config.yaml
layers: 10
positions: "conv"
learning_rate: 0.0011
beta2: 0.99
Rows from block 3 of a small image classifier, named by matrix and row number. Rows with one number belong to one neuron. Each number is 500 + 25 x the weight over its row's rms, rounded and kept within 0 to 999. All counts start at 0. Numbers have three digits each.
After each neuron's rows are labels from the 100 images, of 14976, where the neuron reaches its highest value: "colour at peak" is the nearest of a few named colours to the mean colour under the peak; "top examples" is what is common among them. Only what is clearly more common there than usual is listed. The data: telescope images of galaxies (Galaxy Zoo DECaLS). In brackets: how many of the 100.
# fc1: MLP up (model.blocks.3.mlp.fc1.weight, 640x160), inputs 108-159
# fc2: MLP down (model.blocks.3.mlp.fc2.weight, 160x640, transposed), outputs 108-159

fc1.304:483487485550496496499452534494530482479492468501496476512484482509489540515505447505526456488489550487496478538528492513515492428488513550476541507483517500
fc2.304:533510494493494553491490491487484544540508476480495496522517494519510495445478487473494488521523587524511495534468495513482534487489501508498506493459482476
colour at peak: pink (79)
top examples: roundness: round (65)

fc1.368:517478498501486518516481441510475508477517512486521450508506514563513520463489462505474517518520512481484502502465541504482542467500509535488477524443456512
fc2.368:488528470530535492517484546502497497496489494507511461471556510480525467502508506498447451492514478489485513437483478526483498521494490497495567515530518499
colour at peak: brown (63)
top examples: edge-on disk: no (85); shape: featured or disk (85); spiral arms: yes (81)

fc1.427:454512506498491488509468486496473457442506525522507479518467546505512503526553508478514481459499507524523557469500505493517479503508522463508518489491539528
fc2.427:516516468524511480506516476553529521504513518465529489479537516484548488485454507525454533491477502531483541498505511505531542492501492529498495472509482487
colour at peak: brown (31)
top examples: roundness: cigar-shaped (36)

fc1.61:514469508505511520536528463457508537473515529490481475535491484560516521474489484482523508513466471486502468571474507493485515448459478539516478504450478499
fc2.61:456497492490521435487481529497503470469489510524495508484496505481485523539507512533487493494499388487490501470516498508524450513508516489485508509519526510
colour at peak: pink (47); grey (45)
top examples: roundness: round (45)

fc1.269:464468497518499459495519511500548459453488524543497481490498514519523518520487506526448516502486561500483519475538490518513485506487531508539525504520475521
fc2.269:530497452549497490493495528478471512524477464508489473468529496537473506480500475499475497518500564517527484495489457508513536496499512512452554549493519491
colour at peak: grey (51); pink (46)
top examples: edge-on disk: no (83); spiral arms: yes (70); spiral winding: tight (46)

fc1.452:510501527455541484514516495458501512546460524557503513484530477484483518475538526534503549435461523468518489488518481481514480515484494500543510494498512491
fc2.452:520520482492499543483491538483502494556526484494525523527531475491481464463490506496510470530572546480486461515487498508468521539501520467504466532504492468
colour at peak: brown (43)
top examples: shape: featured or disk (74); edge-on disk: no (73); spiral arms: yes (54)

fc1.531:472512494469513474492498503478518459468492505520486493493507523501534542527502511524476478476494556515454520485544480499503479489513483507539527497503450505
fc2.531:535490505539516470491497504486467532507489507484496461467510526548482488491505458479469547511491606526516523503475458522532515510519536522475546513506540546
colour at peak: grey (48)
top examples: edge-on disk: no (68); spiral arms: yes (62); spiral winding: tight (44)

fc1.120:471496524462523519523480509500526446502456514520464512520501523480512493518514512487522481485494562476512495500529473516497476463538487507524507496538482490
fc2.120:495522485516500518509483549503508515527513451474541540477553500449486524498479527563504477534525483491464479489515464536537494507498537468456486578534531494
colour at peak: grey (42)
top examples: edge-on disk: no (52); spiral arms: yes (47); spiral winding: tight (32)

fc1.440:479479531441502473520498501533538445501458549493491518496473506494510512488497501495515529477472537477518495486507527493493479504524501514506494459491475510
fc2.440:592525500522489564497541473498489523529511482461514518481526505523501487470500504488512532497505526505509497541479460492509515469502475499496508516510480466
colour at peak: pink (47); grey (32)
top examples: edge-on disk: no (65); spiral arms: yes (54); spiral winding: tight (37)

fc1.450:486531489500523457494497484490527503496513485526474493522551526503523541509497519546485531488474521506485510487493468469505475497473461498516503537511505500
fc2.450:497481492523489522474540504481504483492528510505521486461478515503553489490494495506492466501493528542477538483522525489508539486475470481513494471481526442
colour at peak: grey (53); pink (29)
top examples: edge-on disk: no (53)

fc1.593:525450531472520500541514465473484475483495526505502476525467513548497499481497455501486527509485492486511506557500513473531484475466475538509505505445500527
fc2.593:451519468519503438488472517484506484454487512507501511486475508491491524560509516528492489486474408487478498464508503500513478535520502493488496538525523522
colour at peak: pink (81)
top examples: roundness: round (53)

fc1.550:491516519473529476546519491475500511493497543543541477497483473521487506470529539494503536502474514455455487501513504503531480478471501488546501470494470526
fc2.550:503491495508513526484486522429472415518534484559545505523508470488477481529524547486520473524527528485458475488522494489467479506485530488513484507530515485
colour at peak: brown (34)
top examples: shape: featured or disk (99); edge-on disk: no (96); spiral arms: yes (87)

fc1.554:509501484523526444502478515506588516516493505504482488493495519491532494477452479529467533517506519475474478482501506505504503519476497531493533486491523507
fc2.554:507489486535470534489523503504513504490538479464545490510533529504551505486495507485515485470518500535468560512518513513506503512502513466494502501517511474
colour at peak: brown (52)
top examples: shape: featured or disk (70); edge-on disk: no (67); spiral winding: tight (39)

fc1.31:494533485522530451473506526488579498491509504491485510488528519498516526502486543537457521488497525493494490485525490516502478496494504484488527511507540513
fc2.31:487478500513480522483529492501487501488540510484526477527458528510552470496500483478501472485505515553472554484512538485502519494493481499519490457480472471
colour at peak: grey (49)
top examples: shape: featured or disk (72); edge-on disk: no (69); spiral arms: yes (49)

fc1.575:491532529453539463536519492467500502528447542543500507494512479476484517504553519527496527444464510475497484472520498460532469520493488510558471470508491491
fc2.575:511517466499491514481489524483530489566517440488539536497527477478474476480499493496489460516557515462488445533473488505474531525507505478498493514503497474
colour at peak: brown (37)
top examples: shape: featured or disk (66); edge-on disk: no (65); spiral arms: yes (42)

fc1.370:498484525464516497526482476511521477485473517516489501493513511491508521493525525532518513480501558479498513485545495484524463473529519538511514474500464526
fc2.370:526489495535491490516495520503490513506517482465511487471585492458498515474478532541485504529481531487483479478479463483515503504511510496453472538523541497
colour at peak: pink (49); grey (44)
top examples: edge-on disk: no (87); spiral arms: yes (81); spiral winding: tight (58)

fc1.185:525481508505500549498446484475444518521497525513517505473507538495485493482477497476496474512467481522545491520493469438493520481499474537480438505485456488
fc2.185:432531467509501459493467537500497471473480515492499494506511527473502512530509508561493451492531437487500501450516519515464448536528495507467466542530505523
colour at peak: grey (59)
top examples: roundness: round (52)

fc1.228:448537473526511467501482515504487481451468509508479489524486522507473536520513478495469484483523512498514510511497476512506495474468503516513508514488510540
fc2.228:489500534529490493469547500528504487485524528476514504494497551471533457516444508483484522511475490567492546452509494528522505512514475503449509456546489495
colour at peak: pink (73)
top examples: roundness: round (57)

fc1.384:498500494496519474493474497495531479489496505528490503486525520472493502509482476504478485513492564480465506485481451497508493517477478537501556514468523488
fc2.384:512524467488524502534463486515461506540453511501463491511530475498450490492505533499523512510527547466542451511491469462488506476480496507514502540491476515
colour at peak: pink (65); grey (26)
top examples: roundness: round (52)

fc1.197:525472516510500527559509452476507504498489509496467440517472503552500529481504472486507520500472479465514495568476528491528495455479483539535483487445479486
fc2.197:449496491494523435490489532489511472460488506520495519486501504492490523559510520533487500484491390488485503471520490505521460511518526506486506510516531518
colour at peak: pink (66)
top examples: roundness: round (51)

fc1.250:451543503449500467504494503474479465446512528521509487512475539485541504524556496483486514456510512537507548463483470523520468535517496472511506516480495532
fc2.250:521531460527522484514513484544527525523523521451548505486544516502521464490464512536469533501492495519476527508514511498509533488503499513496497465505501485
colour at peak: brown (45)
top examples: roundness: cigar-shaped (39)

fc1.328:476486520465512472512493473514521475493460524531489498481507498496508511500529521542508510480499552488504499470529488493534460459549508541515499476516459525
fc2.328:530496487557476501512510510483499530516521491472516488485569486432512516466482520543476508522479539485505488479488460485532492498492478490458484542526524483
colour at peak: pink (48); grey (45)
top examples: edge-on disk: no (88); spiral arms: yes (81); spiral winding: tight (61)

fc1.56:453480471470496494480482490476502471475468508541482521485466506501501530532533497513487500477507555503506525458492494477486471465532460521513520522467460494
fc2.56:507493517471558479497516470483505510520520514478527471525498512516500514459495539487483573498506587505495503530494523494547457501492491472517506459498510521
colour at peak: grey (63); pink (28)
top examples: edge-on disk: no (63); spiral arms: yes (54); spiral winding: tight (36)

fc1.400:502501532477543477533498482457514520502445548558518493497537483483485516479538523497523554456467516459503497481524484492526484514482481497551491480506493483
fc2.400:525504500487489533488487531473514465557533478521547537510517466495457484500509517499522485531548542481463451494495488501462494541490530484499457510528505477
colour at peak: brown (34)
top examples: shape: featured or disk (80); edge-on disk: no (79); spiral arms: yes (58)

fc1.171:483488507535502470503506497523499463475465526486469481480497517511513523490518496508475504474490530499534499501525503514521449465528535518484539511488504544
fc2.171:556501499534452555503515493503485525521507485463506492491506483521503487455511485473510473508494600500504490521460487490471548476522482521488517509498501482
colour at peak: pink (70)
top examples: roundness: round (48)

fc1.134:454465525491494456485498516510530469487468514517484521487512512516499523529516510539475526474475542508496523460535509484529443497530527507516514502516502531
fc2.134:545489482551505486484525519494474477509485477513514485445539498538489495507511511509497494505482578502507516480489459496493505511513518491484534550530563458
colour at peak: grey (61); pink (35)
top examples: shape: featured or disk (95); edge-on disk: no (93); spiral arms: yes (81)

fc1.93:479490521520495433503484531496517467476462510518479499473495501505521522553532510517488525461491534518504520496516476485506473491518511501502510475516523558
fc2.93:557499532521539506538520483476513468512494549518519498506531505566515510503524500515504521483495553494481516531540470517497504490531491506521536495509481459
colour at peak: pink (49); grey (47)
top examples: edge-on disk: no (60); spiral arms: yes (47); bar: strong (27)

fc1.426:442501493504486506492501517503535468459498502505506515489484523506537539537496530533473494468497534495500538471535474474511460442522485495545481525498430517
fc2.426:510489490521503469482500510479474496484487489528495477480471513511486509515524479486469503501498604519511513476485462498535505490506517535513513514477496544
colour at peak: grey (69); pink (27)
top examples: shape: featured or disk (90); edge-on disk: no (89); spiral arms: yes (79)

fc1.532:432531492515496467477490535504521474470501466499494510516514533510526540521489520537466514482493528523502552477515487498526470510485485480518509514489478513
fc2.532:520482517506547450485533492470478488496500518546502523513486508531479511529502503500474544498467589511508514491506492486517483489511472511502520475483477505
colour at peak: grey (65); pink (29)
top examples: shape: featured or disk (82); edge-on disk: no (80); spiral arms: yes (68)

fc1.309:487487431508461506505504464507488525467475485464494480532494516506486508474521459493496471480519520534517518543444535518498537461490471536493510506466474544
fc2.309:483513507525546495516506533479503463462496489537500488474533468488502500523528538537481476469484465487495505451528473495486474506516509467496544532567510486
colour at peak: grey (47); pink (43)
top examples: roundness: round (50)

fc1.305:470484517478520464494497514511527458471489511516494511504499521527528541538493520546503502471499559514490523484552487487521466481529519501515497500504497538
fc2.305:506496490569470499508512537520494484486496483491497507465525495480486542527498533538494473532479521486499486470491467485531482508536505494449490579525565467
colour at peak: grey (60); pink (35)
top examples: shape: featured or disk (90); edge-on disk: no (89); spiral arms: yes (78)

fc1.476:466507503523503496479483537508522501477496469516493511509502532477510527534499504512491444501496570506514527488492494492496488482506462497480479533480469512
fc2.476:497538464483506513539458482527472540541490493456477465499525494481501517469483520539542499520513548483527489522474491495481490505486482507532503556485489497
colour at peak: grey (53); pink (39)
top examples: shape: featured or disk (63); edge-on disk: no (62); spiral arms: yes (46)

fc1.159:468488506507487475507511517494523459461452497506491512496479511530537524535510491529488482472489565515489560494524498484514478463522518494536502531475483505
fc2.159:535455550480524455514527467458496476493513533536515485498463518537494494513515498486508540497467603514500517461509495483534492520503503534535524466489479528
colour at peak: grey (56); pink (37)
top examples: edge-on disk: no (87); shape: featured or disk (87); spiral arms: yes (77)

fc1.234:497489527500522442537471473514536486513485523522484445457479487487501503482508461490532515513471549475501480482485473478515491494519536542497501483479521520
fc2.234:545520501473516530533496481539484526532485507460461470508500509529504473440514465485520503499518522477533494546477505524484518504525521495491508468469516508
colour at peak: pink (50); grey (40)
top examples: edge-on disk: no (56); spiral arms: yes (45); spiral winding: tight (31)

fc1.69:500529474493519538544517509528452513494499511517496532501563504454493529500513527531525500513497516467490483501515428524548516475487492499491520473501515501
fc2.69:535451567462508505502493453503520510533507516474502518539484464487503514491517503487503536514521491496527498507478534495485473533498559477513453497502491457
colour at peak: brown (60)
top examples: roundness: round (44)

fc1.364:523495492456510496529510474477497492504480525507470507467552499471549521530496486558520525523453498475489494513506472499498544484487518479502554479480511564
fc2.364:488515532518515500495491540487484505494506473464490501518499480505512504481505566491515494481524464471485494454486505469471457500507481494478423545552472482
colour at peak: grey (51)
top examples: shape: featured or disk (71); edge-on disk: no (65); spiral arms: yes (51)

fc1.536:492492493530494497483485525484517489492478478541483511518476515498514515525512486514493473480506568528503558488523472460513480458503467525517516534484478488
fc2.536:493477518478514471488511484493476525483514495497534504492473517486490535461506498499483568498488596500493516477475502505547474532491482484493486475477489541
colour at peak: grey (59); pink (26)
top examples: shape: featured or disk (61); edge-on disk: no (57); spiral arms: yes (48)

fc1.200:466474527465493478512517490515503453481469524517475514472510505510524499521508497508519497464489556502494523462510472492513458461528504521512508486514478528
fc2.200:514494496546524492493513542496508490498524474519533491476541485504500512499468526520472491555498453513479489462501470505546524517463543487477500524543524481
colour at peak: grey (58); pink (39)
top examples: edge-on disk: no (96); spiral arms: yes (93); spiral winding: tight (62)

fc1.121:458483516483512511515478478497494476488459522508473510524477502496519513520530501494508500459488540514515529501504491484494480435534460530518504519510460499
fc2.121:492504500521478479455491526509482485480535464481522480440481539499520515503487458478463496520514540536481530455484459534520517505489491535467531526516556506
colour at peak: grey (44)
top examples: spiral arms: yes (42); spiral winding: tight (25)

fc1.483:492509495476521475490495508466510491475481502536486507480485510484526511517506487544467480475493591503477513494521480486527476475532483508534521528487494457
fc2.483:525520496524542462493494495497468517533473504481512461455506507516473496454516480496503557508507586505518508481470443520532510505514528509488508494476509534
colour at peak: grey (51); pink (28)
top examples: edge-on disk: no (60); spiral arms: yes (52); spiral winding: tight (32)

fc1.147:508487513493519482495446503513514505517479504500488492482491513481487486492523459495524466487548554493490502515508475481494495473505493559493487510497505499
fc2.147:548473505528498484536524492521470542501504522456495444474479496532472509448511481469509536519482535480524478499443511505524511501504503533483495503461517535
colour at peak: grey (50); brown (36)
top examples: roundness: round (47)

fc1.261:501463486487496506516483430477510517484485513490494493511472522551476541457513488509497486466476503500509509580500500454465504445500471547504486545477487476
fc2.261:466535483491515448485480544482500463477489490513494519490537512425504513535519517554494461482516429485487513434537479495499451526511496512473504526538510520
colour at peak: pink (69); grey (26)
top examples: roundness: round (55)

fc1.376:455486525461530485530487495497516460467464504506490517505519522479507498530507535519519490477498565477510527489551471496529425474523499492514494498507495506
fc2.376:532473494526536502537529512501495509519518482502509503471585480496497504490474545536492503526482541484471472492473480495525482508468504467503492524547533444
colour at peak: grey (49); pink (29)
top examples: edge-on disk: no (81); spiral arms: yes (71); spiral winding: tight (44)

fc1.68:444504488503492485478511516493515479473500469539482510521496530482519531514500502539494493483481568515507529480502486465515472456510465488513511511504474480
fc2.68:510505492496544468476512484473477525493508488502512489518512529514487528473484500493485564498507601506491522502476505514520478542499480478490519480484540535
colour at peak: grey (53); pink (41)
top examples: edge-on disk: no (59); spiral arms: yes (47)

fc1.129:497507476534529474507480510490578495512498519496480468509491529497527492481479479527482533508521537479473472533513497498494500510457495524514522503451535507
fc2.129:507478503522466525493539516499501498483547477472539493493513527491545503494501497494508485474508479533459552490530509516519503508481525461497516481522493482
colour at peak: brown (35)
top examples: edge-on disk: no (55); spiral winding: tight (31); bulge size: moderate (28)

fc1.300:463504448488545498480508456482490515508495466485486513516470469498498504471495456497516521491505496519515500507479521447453517491501456522484479469454430511
fc2.300:508499508501503451489512497496499510523495499460492530473529537498503533520489526499464491490515491501492523461447494499535513533535477500466512559527516518
colour at peak: grey (57)
top examples: spiral arms: yes (41); bulge size: small (26); spiral winding: tight (25)

fc1.358:525466502455494497549479440500488518483494513493490481509535481521542498482510483482513524489467499516481513537479541471508547456480486542450514519500466529
fc2.358:465562478491535485486466529471484467506496505503498476490528539445507506514507492551504470487523463497473517437504445500500463519520487503483478519507497538
colour at peak: brown (30)
top examples: shape: featured or disk (71); edge-on disk: no (67); spiral arms: yes (61)

fc1.465:504487520465514499532476467529510477514479523509492457498486500499485489485496469502546489508506557493502497506493494509511496496516484538505491468483485492
fc2.465:521516498480475540529501499538484545542482487454475522517541475465484497446503495508533467514529488441529452517466482529484507483493475490477446511513477502
colour at peak: pink (71)
top examples: roundness: round (42)

fc1.320:463481525516519454499484499516523467473483505519497503478531558521525518511501510536500509489479556500493506454527493487535460461525502502495541494499472552
fc2.320:518507487522491495514511520501482471461510475504475505467546480456501529516481496521478487521462510497496490471495446467544526486504476520480466552518530461
colour at peak: grey (57); pink (38)
top examples: shape: featured or disk (87); edge-on disk: no (86); spiral arms: yes (74)

fc1.580:527470491542497508522511407489502514487521484523487479522528469467472511487499527502508501504518528515519473521449511485508507465460489513520509517522467520
fc2.580:482558467477529503506459519496503499465503466530507482474530518454510515493525512558479484495511450498499500445502444506472473522524456480493522517533495499
colour at peak: grey (37)
top examples: roundness: round (48)

fc1.563:444478520506504461482488522492542462472474501497472508458504536488519527524499518534481520476466554512509519489526489474527459483521515482523490503509493530
fc2.563:535474486563464490521544548504476476486479448499488508469522486474497538527510529537500460507469527484500484470501468499535497502526520477491494573528523479
colour at peak: grey (65); pink (31)
top examples: shape: featured or disk (95); edge-on disk: no (94); spiral arms: yes (83)

fc1.340:498466507485497474517493469544528505485451519516494506475485485509490510516505487502510485481457548482529496500484552509478478532526459533500514481501475501
fc2.340:508540461523499557499465507519500507534498485480503510515528498479495459492492502523532454503557523496507502519512471492425519469508490505511521532495519490
colour at peak: pink (73)
top examples: roundness: round (57)

fc1.149:492531472516516456487475495480524502485499491536498466479468520475513501509500480500450503502498576486481513479514465492517509469488457555530524509482468512
fc2.149:496523454504505485531445510511465528543468501492482499472483473519475491493508490481513493526526574481536469486475465491495495506502505506493519555457509553
colour at peak: pink (68); grey (29)
top examples: roundness: round (49)

fc1.475:519501477506522459512466485483561514510509505494485454475488509494534468498483466512482503502503514465465502530482491490470515504473504566510528499507539513
fc2.475:507501491536514544497510516500520499533525469483539519522544517487542498500490534540525483474529474504464526512557537509494492530497505448512511502545519454
colour at peak: brown (52)
top examples: shape: featured or disk (64); edge-on disk: no (60); spiral winding: tight (38)

fc1.515:460491497495509488479505509492511493482494467511485523509498519491529544518500536549473496481501541536500541477538506462507479488508491484520509517483470499
fc2.515:505470528498539458469525498487486484486497518519501501501487545517479497507502494484468552501487587546517543480495496502511476514532503497503523480496492516
colour at peak: grey (68); pink (26)
top examples: shape: featured or disk (73); edge-on disk: no (72); spiral arms: yes (64)

fc1.493:528525543457528485539510494459512513520450525544498499498538494481486508507555512529511531451476512466519476507528466487507484529488480511536492482496500486
fc2.493:534497488505485511485498530480514515559534476500537532505508472496489466458501482493510481527546547475464459522470517492476521542491515488493465512513479469
colour at peak: brown (37)
top examples: edge-on disk: no (55)

fc1.315:460507501516512463503513512495484488480469507495488483514491511516473524521540486488482496477483524495537503503502490515526487463499516507509517532492516582
fc2.315:496513530526519521480530503517518486514504519459496488516535533469517448506473526500504502504495478535497536473518497491500521510526479510474503439546509460
colour at peak: pink (77)
top examples: roundness: round (52)

fc1.105:509516485527531482487514499479544483485476503518475499502520536491520547516504510526457533506478523515489498508496462482510506498494499516505521541478523489
fc2.105:481470513497481516483518495474506470478532517517519489511453509501549467504504484489494458485510443552471534491538538492493545472470499508528473447487480464
colour at peak: grey (48); pink (38)
top examples: edge-on disk: no (50)

fc1.586:484554488528532455506492501476547477478489489515480506484541497498536522518495530544461524495506521492503507488507476514496465517476519482504543539491537491
fc2.586:493472520493501504497529469488489476473534534501529481518452533519559480508496483498479470487510495566466556494514546489507535491496480513521499445465446478
colour at peak: grey (48)
top examples: shape: featured or disk (64); edge-on disk: no (61); spiral arms: yes (40)

fc1.299:450472494515487470486488517485534479474511495542496519496479549499536540517495503543493501490494555534484539461529482461523476456506481472550511515500483494
fc2.299:492507494506536477482496495493473514497488472500503484494501532505477522483505482487473554493499596521507524494477492521521492507506486520493526503462531521
colour at peak: grey (69); pink (27)
top examples: shape: featured or disk (75); edge-on disk: no (74); spiral arms: yes (65)

fc1.94:488498474535528455488498503491567500501511511508460501490541515504526506520489521548450522492508527484468490500490473508490493513463489487497532509495536516
fc2.94:487481493521461526476525492496501506489552502467524476507476531498549478501502485474489484477506507554478571489515529511506518503488491482503498472492487472
colour at peak: grey (40)
top examples: shape: featured or disk (65); edge-on disk: no (62); bulge size: moderate (29)

fc1.292:492463546482503493500520498480536434470502529511512509474481527497513507539476507520523514531464543499447499466541467476520492477536487523488507481503480507
fc2.292:491497514472462569488527479497491510509504510470477497529480511486491457463503525471494504487505550512525502494494550516490516472490491485526454448511442501
colour at peak: pink (52); grey (40)
top examples: edge-on disk: no (70); spiral arms: yes (62); spiral winding: tight (41)

fc1.22:503517523447542485523492505459503526518453539562512501504523498486474521488552525513515544453470503459498481510526475496521473514486488501550503495510506466
fc2.22:514506475489498514488473513462511486577546468520545522502509478479489470473495489488520477523556552469461465519486515477462512535489531497499460515506492452
colour at peak: brown (37)
top examples: shape: featured or disk (78); edge-on disk: no (77); bar: strong (25)

fc1.241:491458524467532525552503471502487527509516536487495479466500534492539519483491517500507529534505494518516524515474518444510526462490415547489470523484446480
fc2.241:453532463496517455507448530488506474490492495468495472512514531456510480511514465568490465490543456508479498466501483520495467514544472511457468513505505514
colour at peak: brown (42)
top examples: spiral arms: yes (43)

fc1.99:502508517443480531558482501502518526511514494509491491533493487526507520474508464468486502498538511503483499582482509449488502475482499519486461565482471492
fc2.99:451501468527500463502480530491492461482494521473499482489515543474515489528513500545483468478511443473496496425517480491488462531526497515451485538545507533
colour at peak: brown (53); grey (36)
top examples: bar: no (34)

fc1.302:464533494473515480520492468509518490455474484521512488500486491507466518473505503520476498491480528477507485527507490508515486462468480530488488520485474552
fc2.302:484533511509538502479477525478482502550516480494508466485528553453527458468484481491489502506523400547493538468512507483496531521496477486485513439515514499
colour at peak: pink (61); white (25)
top examples: roundness: round (44)

fc1.314:472496508514528483471495526471524492448494496528486494513511528495517531529493523541473510474499553513479539498526491493515465483498510503540528509493505483
fc2.314:517514491515533462480505496486482503498480488501499497490522529520482500493492495503474550508500593528515522503473472516511499530525493499476520513490511532
colour at peak: grey (69); pink (27)
top examples: shape: featured or disk (75); edge-on disk: no (74); spiral arms: yes (62)

fc1.116:528461520494472466516497480506538508483511508477473453455516518499517493486480463482487533524464515492476512530479466517527530467484486544463541499489517536
fc2.116:502540469504528539481476524507521501540513470483546519539538506471522507487487509554505453487559489508478510517534517520472505547499504459519491523515514442
colour at peak: pink (49); grey (41)
top examples: bar: no (32)

fc1.17:499499534459504493514492512515527458492442523510470511506509504512515506532515516507522484480497574490496488470517495498502468513544491516539478476522496511
fc2.17:536478492532504496529531520510495505529519478497505503488575492492487507488477581552511506537509530477487480489481462506522493514472533468493490561529517475
colour at peak: grey (54); pink (34)
top examples: edge-on disk: no (90); spiral arms: yes (84); spiral winding: tight (60)

fc1.469:485474519482508498515474495500491465483449488513459491496483517487537508516519478495504471465497568494514496487516464494519471448555506516520518502524463490
fc2.469:523481479544476510516485527529511515505515442503530532461544488460499556520481516557495488542492502484479472493491453484537498512496532478477505570543545488
colour at peak: grey (52); pink (26)
top examples: edge-on disk: no (79); spiral arms: yes (75); spiral winding: tight (52)

fc1.555:523479494480473488516452450483516531527519491489482438469474520518535465449500447469509493505511529504475515525464505484496531479489470561507522478473525528
fc2.555:485513477529490528483469549497525471535544482510526545505526495444522504540482532532507444504547445493454506500547442497449492531494520502500472533550517442
colour at peak: brown (49); grey (27)
top examples: edge-on disk: no (79); bar: no (68); spiral winding: tight (57)